config.yaml
dataset: "stained colorectal tissue patches (NCT-CRC-HE-100K)"
train_examples: 22605
embedding_dim: 64
norm_position: "pre"
head_dim: 64
bias: "all"
layer_scale_init: 0.1
expert_mlp_ratio: 1
layers: 12
pooling: "class_token"
am_softmax_scale: 16
orthogonalizer: "newton_schulz_5"
adamw_lr_other_params: 0.001
Rows from expert 4 of block 3, named by matrix and row number. Rows with one number belong to one neuron. Each number is 500 + 25 x the weight over its row's rms, rounded and kept within 0 to 999. All counts start at 0. Numbers have three digits each. After the name is the row's rms in percent of the matrix's.
# up: expert up (model.blocks.3.mlp.up, 16x256x256), inputs 0-85
# down: expert down (model.blocks.3.mlp.down, 16x256x256, transposed), outputs 0-85
up.10 091:484475471464462532480481495522497546450503510465496495503496548499508549473502505569508510455478450548511520461499466509537467496511455502509503474520507524481525506509465486506504474463510513540487536518529482485458522491467511528484482523501463525523512496
up.11 096:473520507482489471493545466476512501472513510503510497454512541483470552490484461472514512497470455493516475502471501503527493509519515510509479489482470497440543486480479536512513516505504497507519511531524529502484495479486475499485512522495508422484504462
up.12 122:503503539475516495470493484513503520475522468561539486485507487509501469475491497482462506519472516489482500567517444474523557470516512515477511540484498535474488493492534499488522496518449517452474515497509526495515476478438531473479514471494519503501507474
up.13 049:533489502479490482516446511495465538517548486508496511535538516471557491510474513473511485514532530488496492522477482518484507528465487509517487498473496492562511550492514510506494510519479491496482543493464516494520466485480496468519486582512500500528498509
up.14 095:561552471449476483468522494532502534510521547477508512499513478496481539512489499515528537504496511482481464506500503456502519482491548534539511499516535513476506497511507469526519521470451512519544551497472515486465533486493511528486544505506528466501516552
up.15 091:462486547528516491494523487498526511472473499517474507518523498472479530517519488516528503509512519535491513505497518506503488508457487536490543500514439512520467505544521523487514487496490494476500477548526543515535511469505489495463485464463521528491478495
up.16 048:554514511494511528519478541473453505491521467519517522480475487485478543489482499503510454507493463537488544554506512480505530520492499492451494506460480500459495516465499502514473502517483531502473571481479493524475520494509512510475498511507512519500506508
up.17 083:515484509505494496514522539495501530505482473498472521504515501540524533508511499498504475484509515498456528534503485448502486501465480497492503545495511476557521487501507497481463470480491450535475484515544461492484511511479518525529542488444482497535512498
up.18 050:482506525466530555491456495522523444524493483509479524531508522429460454558478499508500515498478489533486519466490494477508497467487509481512501493517492497472524529494509524505520498467518532491481491500476470499450574531478524506506511525490467495521485498
up.19 072:481494507488472498525487527539497477541482499531507481463508498521519531479523463512505464537516487527484524549508518491497489463512492460479523518487455522496524515481464457509516542510533516532511512504488483480512505470496550559478536484471508473534514506
up.20 106:487508514499486523490525453523493461539466514534534468523536522475497541478521514483473478513501472509525523540503506520521499517511524537457534481474521523470481528499518505487532471508508493484532499497497579502520507501483492471532503518489501463473485513
up.21 104:484512468501495481504493501493487490476487488532528491469492467566532530514529515483482499492483511511471557510528518469520517486493508496469496512486480496492493482495526521510496484513530496492483498475533507494497488504493508507515489503508485520524511510
up.22 100:488494485514472484537440477484518473528474549457508495459507527491477524475485530509508482527480501522498528521512494461467473524556506505495480510479493491510469513485478468492562560512448489499467493464500494504457492540492504524479492506491554519560495478
up.23 094:481455508491525489515503540477460515513510556514507524514512498520506513501470506480552457518473505493519438499486498438494506480520454521557506482573483484480469498464496460503519489527471475490495455472481483499486509481541495544472469542474514507535502492
up.24 094:507485470517491503480506527465510500482507496463530469492500471510539535464448468515503492511477490536510547488491484503484521472502468520491475523539522518544500491494483502524529510480502537557502511479541506518482490476484505511496536522516495501502486489
up.25 117:493510480533566522535539519540515505476480486502547477502503498502497529493522515472517528494492478528519552493503491501520492489471529484446470540481471491511478520489510494535516507516511461481500513488508499479465490531493515478481529474495512516524489498
up.26 099:521482466505486523518507517512462462524458444491532495505541465556506485501445498518512527490557539562475510494485510508515501545509484463489466479535469498476498517478488469481488508460508492512527536492481511472549566485524529508558494476531513523521536513
up.27 048:534481435514521483483533487530457526469502508512437484522513499514467475502505478488516508488487521490496488567462476440520497514507490484490484512522479532541501522514516493484500540506465502527523500481516541521475504483446468495499496505504523488560493525
up.28 113:525517519505538489571461523488519497507467493490484511477484499531506486535495505468523513490493547512462458489495472518473529493507484487553491507523499517479514507518461481465549508499520470457496514541564499475516524521534514490541459490515517469539499473
up.29 106:528556506524478499503481477499526501529498521515501484480495478516491482530550515517461493474510458489488483520516487530462477505546454531504520491517490522546529479564495516481490483549499486472466509487489502521529467534468545505475546479482474502519519509
up.30 111:527488518530500472498506521511562464516496544503546464488509507468526505470479528518482538471535511421488500499521449521525480504538478515493516506512457446495487508510494435510524485486529473528526538474487494463523498489503487492487499505504488496473486508
up.31 067:501496523467468516470470442515529493494532545491523518491486500524472530524523482525499420486522513554497495521503486473577502483451453518522482483547534533526501462510533483501529506511535529451439522502527491518510471472502518526518516518544517495499546507
up.32 086:508517472514490525483502498543527513486513507504541452506473466487487514501494484473514485498521485502490520520524540453528519531434485516440508499548505497474491479522511509507482495514467513537524506486543489455435514486476504471500515503467514501512503497
up.33 118:493481460510538495525513497530511519512481493505522454504468499469586524525491507491510481469499513510526482508502531512482529497536542468524524494460504465467523484488521501463452496514495559423448499486463497453465469522519498529493471493508491458478535460
up.34 094:536478582487488482491478497528493488488483508516446491505495516534452528478453488485505559481530506508512530459513483459499489532496520508483489543473496498486519492508487534513500475513474486510482513525506501531500461434564503480464522511490507499519476456
up.35 079:521498519505478520556493526529521487523539488515502492512500514535473466482526486520505528521545509539487482501511524502485500484508537470515527450507508551514510530485490491530447505506516468492532524443462444514472480494493513529515556514519466506499528547
up.36 117:521514497459533508479503464458518490483509571523546521527515483472518479540530496496486473489490494557511502518506416458505484501517465498500453510511465501471506479519508542508486485486490526467483460480493469507514463483525503472484511446486455472500529527
up.37 120:506477517476536501492476456484507502518507494559534514542511502498539476493498513460518513505534524487455501527435462488474495479516488499513514545486493537451504492475479512508515470529489465483460468510493518466514493534505482463513502501488497515532520501
up.38 111:473449503456505484512451506457511517485477488504459528506528498482511535528499500479478520518483491530543482531483505528499524515476507512520544437478452502485508531495463469489498469540492516466508518552503543492484518482468490551511524533503517489499536551
up.39 105:529482547467548516542505507514524488479536487493523515503481483521482474514533523499521497502496521500479489518476454510525558481540526479529514489472488504496492507532500465466478526501560465526552506465442491517492509504505508519530515470471474510497477511
up.40 115:490508486480489559527475463500529510516532487461514520527466530495511480526468488544491477516495485487508545493511487526522504482498471502485499458474446480546515546481491532507497550499516519485490492514516528503492487486554509513532539482509544481519521477
up.41 089:499464506489515488448474478486549527493509542457523508463477493527515483485517528536504483480499560494490525495564443528474486546485501488484509496440499491480492505474500488514456521458504478457510505503504502488498473482470493473460512476540465508501473534
up.42 130:518464488509540551486479482488548495504491496431519502420487504512497480462477517485486520550506527533456485518502518498516458506508447512520481478525514514511495483537514445550536538505458500492483484501499499474492487521469523492513552501502506512548502510
up.43 091:501472489485523480533540491484488518459483483446506472509534521516479519495472517510493507490535497499513558551490478489508550525494473519485540531486511522506515494515514510490509495531506514514530526542500508541503494475479516512526479506470499458541468493
up.44 129:490511513521472523517506486478520489465484493532503500471486493530486541545528502518516463523511524499494499498520498485486460502487495538559487470548466491493523516482506481503528499508499512463516564494501538493548473545482501504486509505516510490551491464
up.45 109:507520472486511512472511498494478489491426498510462500475491474485420511438491507462496505477486538511471479512478555513463529502435457456453488463530495526524475484491513518505491490495514529507506492481543524489483491500457510505484461517503481471556477475
up.46 108:500526535500458456515501505492546456512517518483483545467504497511502506516518517521485489460468500478529533462486543528509485517500502480502510483504516432532507474520528516488522542494495488445472535522470511525503492475467467466503521527520496458471486504
up.47 104:528496492496489483485479524504541514471548498488460477514488484500500516578511468479529497501505468531503555498471500491494482515510514535534508496558470525470474496458501451463541522483500490466515560514529474490514498490474493495522516503465513488557532455
up.48 130:494468507522486492485466496514491530516502471531507469465459537448511496504499484503469521512521476479497453475496549530495528531509507531483526528538486474493502526522483502517484517487494466519481513469494522524524489504443480502518505495487513457508460488
up.49 091:505481474493483502497497511512462509525519586479462477521501494502481490497482481509446462455493460471447498522503516523552522464493502494522568503522510477490537496484512501523478510508484477537560511546519545524530535511516484533513510478531503498515463469
up.50 092:494484509507473509497498506489498473494471540521515491492515448497487476490491493442512501525511499483458517508513542475535489528511479468541523514506496449511478494497484526492505532509505502527434476496464530485519546482465520482506487507456457542522503469
up.51 093:509533494526420524541510456464478476479535499499520489493496469467494524498481512559499533487493468522525503510528507538496518518494480503507512510526483504490515497504501489480525479536508430465509502500515478502497552517503528491501508491497487553512450491
up.52 087:520506507476484510503525483493547491499495470536523490461480506496440521492515548528514503533533499512496532561522494506431482524524540468472497491495515532487472491518512499513499485516458485545507544485492509530514525542483521483532518514484489506528466499
up.53 097:505493476487502479507511491514468467542531473544452543502521495527484461476466520554539522552495458500496541529506471470524498547481526479507540503491511511487514504532520527491526475501483542526543487489523524495498516476503502502508558498522472508506508500
up.54 107:503452480511524479462492516575502513471482450520458466506529512487503498529534521508532464476509465501493510483491481474459498528530496483507507520447490505517512517517468505572467511481481502478513503510460487497523498509487496459501520492514526558474510464
up.55 099:528562455513487478524508539518528490535535528490499501489469492520496538482537513537518492495512539520485469500483479476504481502512481487469506501503498472544492481510488478535475476502435528487519504523502490512503496515563445494530472537493488465499522521
up.56 093:489542534537458494501472497490475478488531506480507495482526484497525489514490534464474516497468535546504501499518547511492504491456516497471493471495515517498518500503534514519513509524512518475493552502500517516464484474491505565522505505499455463505521543
up.57 095:473523468511465505500464492472513525512539510450497536503483533455509514477485551518530522495441504469503523533478466483487497519442489488501501555523525482517486491546507459498481522486464528495520514538515529470500486510497517472511485562483502493515497482
up.58 065:505523502534531518513513512552485514495525538510518523480490523523508500478481505511496493513554457489466486551510501489459519464503487486477502496512505493521518477427504526513516501461515509520501536505496507522457456529464488479500506457504497479490522513
up.59 063:449521498479505477500533459497511449534512511546527551487527523439564527517481533510522524508510470505478539535528516506525482529506482452505500571500500497464518511517527462511509511502534466555465513481546577483476476477474494516482486514525486434534506482
up.60 066:482484545509480522540485496524492522498475461479532525509478532514497474499465510508509531477490470492451502462502518462516476473474512472447511526518525539499495490440469512521510463474524466516551499526522533480556512484524509494495528480477496460510519470
up.61 110:491488454522512486510443490454500505530498534493514530520531535515477508511509528523555527486502524493501520491481483509503530504453518495496459490504527488501472480466477422506513466482484480539494451479524501526486474524495488494505461455570477467530516487
up.62 105:511472492450544494541513508497484541487502526489504491538509469488529512531484496487518503471537506560472504466508477526506466527490420506492503515501482509482503509537501496483488540487521461472488516483479511508506482498529475461494500533503498516533531521
up.63 115:510455468514519446524534489514501504483525478512507463459506469510535517496463544487511491486455501478501500508537511527516509475533533505498506457473456484468504493483519508546508484499492526510516490531488533491522504478509521499478462522498504486479531471
up.64 077:579518540485497505482500504516460490494480487506493473529475524492502464494465491488532547489493494504493532507520526550506484447493527499538500542484486493479490514537489475506484489506463534480505506484524541461485508517531502479467533525510489511491496489
up.65 100:502453515524517511524485501492489494487460467482517453512504513502492453473528516482496486554478488510479524523526516531456453482490477544531537519513519448500500478468478498489496519496501514507500482474509509527434473515485491505511533519504491438504475528
up.66 118:525451459503515513463530466471481500486568501534505493458510540478497537487501508572513499510483504432491500520514478535460508531512541462506510538477468500472484504520488511505496486483517487509483515515427537468487492487479504528497507501524515525534486487
up.67 104:467546477494551482478556494474487493507508512452487501485497494505504508461536479495480495538523442496492515453433517495477479502510506488510530515536485473534500503510475533460465515452514517497483496493504511489454477503465480506525558503496527461483486489
up.68 061:466537479475566489462510539485510493429479538525487475525521486523465472527524492512502532518461474474475545498466517482552506458492524525486519506447495527475485518493508490507528495509455430517488499499500494483507494512479499539524513482526465536508493507
up.69 103:505521523479499496465480457518486504507503515486484548524477514492522513534477512508522508488489484485471539501515489500453493502531517524488512468513504485514513512539499516479538513496448461492498464501495506489492495541466539498502515521494501487470480517
up.70 086:526552494509505485474544551486501509499432511543485458548464494517476505477549512479531492491459496504520516495517513528521498481472474497493498488561442523505484512438494487500504457493481495488485498472461543483517546472531493508531499476422482455493518539
up.71 105:485517522482517503500507494495470533520537497525467554506519493508511541511548520518533523468511485488489490471510519496505435497452542520520507483484498535500504498554507492505470500525466533518478529516466501473527473487521438464485487477472478495501490517
up.72 105:499535464529506467458509520502508470466460479474522511471505509493532465475513508520510458498504478473529507513499532547520496489526559503475513493474495492460487499504514484505497540507513521472435534483494543503480488499525493494489513457539477440488521498
up.73 105:479540539498507488506496516507525533515533506504468515541488504482474523497517477527525500505497506472481484473489470526535479490473481510473520514474493480556493507520547534506512517519565477483566481535515493521501498506458504474514518504512527492468495522
up.74 095:514555446512460478483491502534474478514499455507522529460495538521499483495493501530503479474485501537523571515552499502519485467466510477509474523509491513501476509473502488467447529491552535514477505541522476461483452505508499487501501468489476494472494501
up.75 117:588551458485546504502490474484548502496498474522515486499479475501510538467477525486473444500514476528502519473521533518457470497522525463530471503512515479495493520499452502500555537453517450518471544522485530474531497494501506510465569512496509499509505475
up.76 121:490483487503496486491474444531469488463445476484499478451487461514484520494589496465524489487482488498536475497479505462463537488517544455475508531480510482504506505476529555531499468486509475514499493524502493513520474511482489522474478506514502466484491494
up.77 104:526519452487500502502456528490515533510481494555523548492475505480498504531513518486472493508496509507459503460538495439507446504486511516481506500452455452520479531518500503511469499509495505472508512494524488469513504458512502535492517493532510479517501540
up.78 096:519515476531502526495437486488501544537494499525513479509463536465530479487501510528524517509485474532495499522510484533503533466477532509495509503525509551482508536500439492491492487500468540528474500518498558494488508521526481475529513510486496485538490514
up.79 104:528465445538479485550520472486459497469499498471490495481548505479455511529527463467510517510492463514468542514517511508484526498507462533502464473559451529480493513513477513489544489494486469526507534493518519502500480484483505479496534519480439472499503483
up.80 089:535488484503489513492478530522477485525538482532474494470496519535496491510511503472528521506513538483456451533491497494507516463525492512448513487556480478527454512475510537486518503517518500500510501502459478474480476494499494495493504469510523528551481518
up.81 107:478469506501519514458524527479499492506499488518464469482507524507489487485516527523525484497489501499485480543465485498519500539448511475518522454494491490487516475487462540488462493470500515507520509553501467529501473546524479485512511525520500530510511507
up.82 100:502490456472507504519520533480500473497496512495525474445481495507513510472482479465473489513516449520484463522503531528497521469493464507538498513500485497513477545453490540473510478540524501501505471479500458524515501533538510498519482477498480459468537500
up.83 121:502516532456467482506492489486498496523507471526530451531515512478481523446522524553503506502522482493469479527519492543484450484535489505514472497520523523525493516490473512479502499483485527542520504479476501532493562521492497532539464528482476512510493470
up.84 114:503465494510529505520490518465499504491519508511519494491512516562491513528488481511489512535531497490530471509488520520498507502498506503541520497517477468495522500488475428514563503530526535458495489518537492481530496520514498538526537526497507504477503491
down.10 088:525498475510494507470490491483498470478503499470490522487522485529483465530497522525531490491511543506471460450491504483486483469520445511472495510539509508511512488514454503517481526495454515486541553484477510514513485469485501489474495427477521520523540468
down.11 094:524473498545474448526500500501446490482543505514494500475503513469429475451536509457506538495475500481511514446502482482460482479490527502521492548531539496484490482505487469489556486491488536491509524492488497459490453516499466491501512547470505487531520486
down.12 118:519501499503531513513509504506532523513471531544493495461508515507481541523490527506478492477462541485514522509515492515498490510505498487525483479475512489522508539495494496483460479509500538495491472465505495585505498484521453515509488497496455511467479520
down.13 049:517557531494465500511528542501466529497518504460504435498520473533483520461507460450500503502499532515506492511492509479496500521507505485489488487473480473501539514520511504560451492486512486508541486512497488470451474431512525482522509524526546470525522503
down.14 089:504508477500497507512525473486495470501478497485441528478486502557494476486474528497463480557517541486511453461484472523508487508484511497485486499524510501524507528469494484495494503508530496464458503491495504535505513508460462514513480476522522455499524495
down.15 092:501479488470537519490429498496503510515510459502536508484515544472524493472510524486433491491483459419555487487512513501489525480522485480528482493507479496542529465499497465476506500480569477519491465517485504479566519482473497505547484497532500457513527484
down.16 047:486500489524519473488489498494486500515521489502509489511517509507502470507469567498509471484498517464504463501528523516494473517519489465471483447473495547525509521479574516508482525502506501539512480538537516523519533521505477507469545512519502506519479488
down.17 090:533478519481502485529536497506550477493496504480501519495508533516534519446495519465483504491550488502478493496526461478489504518505507514459509492462514543470506502510531495462504501489486536522524478525497503478534518533484508454443511525516500456443513516
down.18 047:541478529491494496493479494494491529519524471480467478542470549497509471499479503497487519511518541497505534491484453518501486486518478480473522524517499474495471528495484526500481525494557501514511531491501502487481559529519507513502503492553510460479527488
down.19 070:500510525461470486466536540508472529511494483477515435489536493490529462490554512504531538492493483481485510443476492540482522504534502490471508500516513510476502516500514508497504458517500516501548533489512504507475491513493519478481520504570534519464469502
down.20 103:579483499535526481474522525510552522495510510493454456514504499444444497478530519508535510458531484503477516479457500514468443497491468497514508486508472502471490474464499485507497495529475498525461450494501483518496488523486552552521493491470503515437490528
down.21 103:474503492454539540486470488517504507514451487492471490467484487519541470464468475483485535491502518510551486503487536505488512485520495498532507464494476472468512491486545537553541486474504503491496522521501520499481489524496444515487500497499529445474477517
down.22 103:477500552476485510491464492524487540489479536494506523484493494488491474535446411514496507483470487480493496461475482516502527482471488531482510482510496499530502461490500528472451496500502505519536518500474491505503508515512511514497499462478493564466497520
down.23 090:473539497448473491450554516507475491482519500450515509491512535544533456437450492500460514522547513498449510509507473519485516537498491510497521508487539518513495515535481499479541490510527471524503510501492505533513513517493515468535502509478500507508553442
down.24 087:452514503490485522523515496485465565509485508443438501509510492485512493457515469517502512468504549508505508492493453526494460522495509522484510504531520500471487530505497469510502537522473493506527504492506507526549523524505501515513491496513492493496453523
down.25 117:527482521477512546460516497493474488483481504490499513467524515495462503469499508507468500491495524534517503516472510453515492510538571472489470544465474516479503538500508488560499515527516481510488523517508498490456525528509458540507495540516559514511491471
down.26 096:488514479503475483488486555502468499512470494443487476507477508526466523512524493486482464520511490464492522534501503555523526495492452498525495496505509526470454490461501523443504511463443487478479492498500483555527485521496504530495527509515535454487499450
down.27 054:484510519493493512483489527510509526484529459504515546502514492465483512526507454424542506462493509504549452494475501518495507490495539486487505570479554498442475532484512494491505466503519531523488500518512529519472526463513528482533530550515476494504493500
down.28 108:519486466542488501534486488484522479474527496490510443489487496493518526497476462516472516484520451459475509496444553479502519489513482522491507508489485487490476499524509487520464488517496489537546528462511495497522525535514493487514504519518521458505550495
down.29 110:492544500501525473453488460506466464481508544503507526497487512540490508492433499512529527493539526514525491474465523501495488466520512455454517555517472510496498512481513482525479479502491524537519505466481502519490504443499545470523519498478490494522523469
down.30 109:481475516484522483538518489490490476528489510518528534427515508511490526482419524502498484496489500468491507463488499513497532539487498495496489518515513515485485499512519517518475549524471533504512489512481527526484506500493472492469517513502462488529485510
down.31 067:508520448510477469467524512489434493469461522518459523501511463501516542493455497518491496502493474530505521459495504494468520508518478519473511515487478461466486494533514512505473513511487501533543527511502528487473521472512482487493534486478567473497503493
down.32 084:547522515502526548505505519478495495483509515510496535495521520495512497489537471484548484477531527494508506467510475546526479514499496524458516501495491490461533475479517474529487513509469545483496525481486509510507458488482450521507501521484472526514489512
down.33 114:510474507541473511538502460511492474459500502511527505560500502486479512473523504480435502540507488491502531515542520478480513511490480517475501498539479538517467475477472499508502508492553501476464522479525501457470518468518507512488470531486537502512525466
down.34 100:457466516525485497508525488507489519485522532520526494517475496480514458477504487490531481503500508460485544479529501499458520535518488537522532508508513488508473514490502480551472504495466512466493509505529498435460456541492494493461523523493565505520489478
down.35 080:517496465486475539496556512494455495498475496527529511503475511480504546485429437483521508526526510526454477503517488477481478548483455520529534503518527525550487545488518501545521493491468514462492543515496518496504470430479475500452501516500542495525502514
down.36 113:509534476458510487465504531509538514519461493537474497517498478484455508465513482470537515489502490489492513546483517507518517475526497502502532486468526477506482506509495466476535566498494492529543484494493503494467534529514483482519476489544533499475474503
down.37 120:510515523596507501511509492511488473490496503475528515479541504531509487481468501514457487477536497483488475504500466504527446476506510539506498491462542471446506520491512511506491527487474521516540490482518491506473472485491555495510457522536524467542524489
down.38 104:458493519489466479518500484492477474493501500485490545476523509516513478524530537427489499492538432514539485473492481487488464537516517530510519514452478504511546513524523487450471536496445512463475526518492480517480490510529491477497466513468480494534509459
down.39 106:504507447529466491512514481508506490515496515521481498494488483465488515493512524516494499517492553470501509455472514487493486525536471518505493491508534502489518482486488520520539507489441516514517462484510501509496503444514499514474499512476512483436509498
down.40 112:540468499505513503538516501478507527505509464454467514519503498486451486484528492488457503527481530502485502532508516543503508486479519486510521496506524478492513521493492474506476495481525502516525493499506506499493531484520497497502490461482516494501503580
down.41 094:534519500509510483506505471503534441493426461517491483511483497522511526528488478503497475514521492509512475527498514480503488492490509516485488528524512518477486527509482460504513488514501495505535476526507514541551444497475491519525495483504491415479523470
down.42 136:507494436476500490508485486494507516464474506557488529490520523500513501520450518536572484445521459497503500491542505501512490524521518492511504495527514439461483490495510549520446509471544478539512561495495507496485473488508478486465506481512501573485474501
down.43 101:480519516529537485439508485508466513493570492534483539492479468557483466499526529511493497506499486502520468524481477536494420540521496444471495469531471495473525530546486496520495502496494492485462483516496485486482482522514483484529508476486526515561453519
down.44 129:471476490479524492462505476505476491574503487465548447489529489502520477515447484510529465505498496492489501505465529508492498471504519482458483539474467481533536547505477493498497525507504501500469510507504511497470493497495504481474539487520503502536509449
down.45 101:556496506541465511498495502510480523498542483501500458464539486524536563486491504513498465483539504510470489511509504497502483518488515474526522509507491511483491489458495528441542472476430458523481514501500506500483477569509498485497461548465508505540543526
down.46 112:480498488538501517508508476489502525516547511503549511560477479457487528491494491538459487528524531445513535526489513483464524478524524494515482518505479474471503492539465478525463522490512524508526503504495480487435489515485527494524486503494506550523524530
down.47 104:480528481496502505491515520501465533510531471532499497525515516506530503496507515440484514514542431479465523498510543523489498505491501449504477486487521480487512517495474514476459435489536512521535487496513497489436453464551484504504505484523543501514498504
down.48 131:503504485482488478531504442515466505474493497541517539487517508546518498521493490486480495483496486499496488441490534495488505519490449524512470513503454497485489519509496503470465487488456512501475507486480504448491484503503529524495482468515461492552481482
down.49 086:485485521537514485524478498488441465474464511527459495546511484503515522462496469457511494525528511492499461505510526513522495496479494491507506494453446495489512535464494496488471544522517474520468488484491496486507498525512527516520499518531473524446478503
down.50 092:533481476488552468462566446485453531522464477517475495511509514564543497507485474503481496503505475454533538506509505517505554515505429540446513513499465487499492472470531547505509522490496495491458504485491493492506489506528538485511504488504525474515483504
down.51 095:494529457508458484451459461476547455474514483484473547495514492508496556516523534464512552514524486459460526470505514510520528498484574512462487495436496533522504490525490551475520469481520526468471512478491515539494499516488514496478469539493482520523510496
down.52 090:489520523490507473498513493483526497496480496481510517544482494492533493520480485519506493464558512506518508479513522491511483496512482509553511545482578472480515515475496506474470465479475507511489510466493480468465492531507543476511498462484504507544452472
down.53 095:497540511465505492477518545490503536556568478503499513517495480538514525509470485520483529497495457477528497488481517520487505499541468487486512525481535483470507463539460461512487486521489524486511476514480498509525481540462486524428491498483496514475502527
down.54 106:500495524513475504508514521495524516509505508453478456523516504486521496528472538487519470500532522547507482504473498533487499543492534536517513472478486485486490533512508530497489493531512472496479519493502491486498411516538499484470491489500517472519507491
down.55 095:483495519540507468452502472501459539473528508468476507498536472495492549517507459481538513517506497459466485462472478484521550469498422477471463488486523477477485523477504485488493517494519541502569500513496489543495496505473467514473490537506476569477476491
down.56 089:522507450438528481504513515504504518457469503479498508481491536522501501466519534499481511462537518502463459540468485490478474473502527462523496518516495489527525505486506466511539502498508468488479507513502510513498524537475560527446495498496463502446471483
down.57 091:532492545482504455474470444492561508484492514488525491495467481459513504502543517503551483458501518503499428498482481506520500480524487461538462523453490488498488434511480490510543467488473508505497520490501547478488460508495510493497488505499525508495519528
down.58 062:516501510488442487497533505486485485482485493486458526474462464470482463498511475491499490476533509528531512505529523495504468502513510484471506532466472566534516481505483478468503522507509486495500469501507496528475490494514489523487496533531544539523499546
down.59 068:551490508521494495490525502515442492515532458488473524468507517501468501493476480485511525510512519446483460457524533494500493495533462464518501501492493448477461502526439508516531510531459510514467468518510512502544488519532476518452493465510452515475495493
down.60 065:494455514507455443534478491509553503483511532557559462483515471523509485504518496518521427517451497481488526480512466527525515461535493494547505468550508476527474490478475511479489508496496491488518497501519506492500504526488488507462496529511527523461525522
down.61 106:491501486447503504491487554492529511480493515532512549548519472537474520517482485451496513487511521504483501541531495531524506499469527468462485470513482512521497519511491494479517494494477469527468519527497514456526480498515529494497480500489534523485492484
down.62 100:503504500473470493443489512517517499504497521503511455467520510508497478489511492482536530467486514482510509485495524491468525496523500486521494540513487472470522497483523494581535505484489496471500497500513531495531471449497553529510526478503502523516482456
down.63 115:500475504482505489496485493495462489476496477473505481445496524477462498463523564471480488487531488463450554500485498461500467539516491502464499489549509510524505453499464511475537488511498495453467484476506511496458473517524465500468477510497469508461547461
down.64 085:494459476500513527513485486493462490526541526459497504477492500447510483495488553492469479508487491511454512536496482512490519532479488477502517509548491523497513519521518470561478468485465490513488445481481495499511501495524467507519497466481502494513505482
down.65 099:479498503514469498524518499538489541484511477510531532503539525489485493499478433484485514509525483514488458458509513509463474511499550455513496519512512492543498521548529517520520492462500475488478480511499525483524522551491464478499459536464511497559472503
down.66 114:504483459494523439521509476508488501473512477532507512513497494509457546505473499436475501492512497516466492498491522508503453476502488507502505509507466473482512501489493509484508518498458523487458459497498505516516493509508490520458467507522480447533540525
down.67 116:567467525507509502514492490507528515510531524506519494521495498481460515546476530490494530552496499439468461514496507443497516423534494483470475520509524491524509516514538470509502526486444489509498516499492501495501510499511510496466492501432505502511490489
down.68 059:502481524473480491468497533518510509526494504500487522490504492447473493528464506494534483529536519513535518458522500517491498472485448469471489498500488469492486457497530544537497547493517501506483550492492500491490505523507524469438507506471501502491524483
down.69 097:492533499488472487466434480522520483518521492534494503487495477524495519514537447527492490530474481527460525464537467513511496494502550491506515445488509494486536469504473492505485493495522584514464501486517512479559490504489499509473478477520506497499501509
down.70 087:502470497457509492493447511503510493511473471483521527465493451538511509485536539507497549531521475494481456493503551476504526532455478460508498522477532485544525530464467549499512462514443469506456492520490509490499547528475503475515515530511485496541517514
down.71 098:563510534488453540489523498483543490524521472504510523462497500498513513531471490534491507480485471512536508507557526496487575477486526521490504549514530492497507553518495511513504508503575527490515529479485497539499492516514452467497488501517485490474546500
down.72 101:487445473492460451507460518508473546523502525514479492510519514513484496516532505501485490549532490548460503514481505464522557449495496477473517475500502467488475483488461530507499489502511513486444452526496499496480474470484501524490489518477475495471476498
down.73 104:483500488587468493541493512490501509535488519499496477536488429519522496499547449513485506534519492484497492494500475494506522470496460488531469527559519494502544492515488479537444518520472538515494445496515519478529540479487511541492504440515517523524506534
down.74 094:487504496517536489480510478498510521483517517549500450481478508510510484498473484486501495520493461483516515499503550521496518494523493521470484479489497465495530517541523452529496480528518526499542443481476495571476486501498500474521512508513549534516533498
down.75 119:491467500466493526524474507481513466496461511513502470531487483475528544500551489534483506533487509480506498492466543505476530517518519519469503492530482532500477498484509497530494449513480525498500470515502505563485439544498504453433525529481501522497503548
down.76 120:538534518538544481493532519516509451517489504475522492547487503484521495525502561497461508523481498519529490455520515510483528476530537506516519458482516472546480483470516487476525517520488499481463486504513495531469466513492510544484518497471502545492535528
down.77 101:520496532546493502534504516505509469461503501483480441471484496519480528528492560509472523535522476489505482532452500546494536551516477494487504522549524491495507486473506508488520499520469510469500496496471498517485497480495466477498530474529546512531494509
down.78 088:496557537502503502512497484497513506484485499526505479520529507500508536521492489541502509479500510537515487545517522508485509476495491480493499523494512494508503502477448512482450508532517566542497455503501487499488482502515547508520501457456521534470502492
down.79 099:492514498487502513495506508497466521483497486486532453491461506503496538483459513509515528489524535512498432496526508522501439511501547507489490513473511490503496486514465514508492491501496487494465545492513503498526464513501488492553498566476505486517515514
down.80 083:475457503529553480505490534502486489506526518504514531451495527475507489506543481458475516477503524522538542474528483490503510495503498481489542494474495499535448486483527513500502535495438517548502521538486537485461482499499516485544477551546478502540506487
down.81 105:486475514502532490449509491478509516485497495493492499498480493522561474486491521491528461474495473484532476458522512495478516478513527494507490513503518484505550500529501494515460510489538494506435544505507489507532497498486521505453482512503523553490466501
down.82 103:473452487484522494451489472501526493478519514528487463500508494541520542488498493501492492519533533489462501519485536475465551493523518443451494501523486509478473520509501497478482464474508509534521540509539502484500534560489493504534479491504499506474497501
down.83 114:468501491478521500511496448483464471489495486462468474494507493513504522490559507488484532494504548505513476518476498530512523429493471488490501470527483516507517507508522502517504491488512494499484546494516494533531504481505490508508498452498493531497537530
down.84 118:512482497493515519553549516506513514509483460480456504496484473502490508519501460446511502504516522519525539491487477533487506486473510476453503478492443530526525529533477533501452526533472508521503494494480498525486513539504564518536489486526532507484500497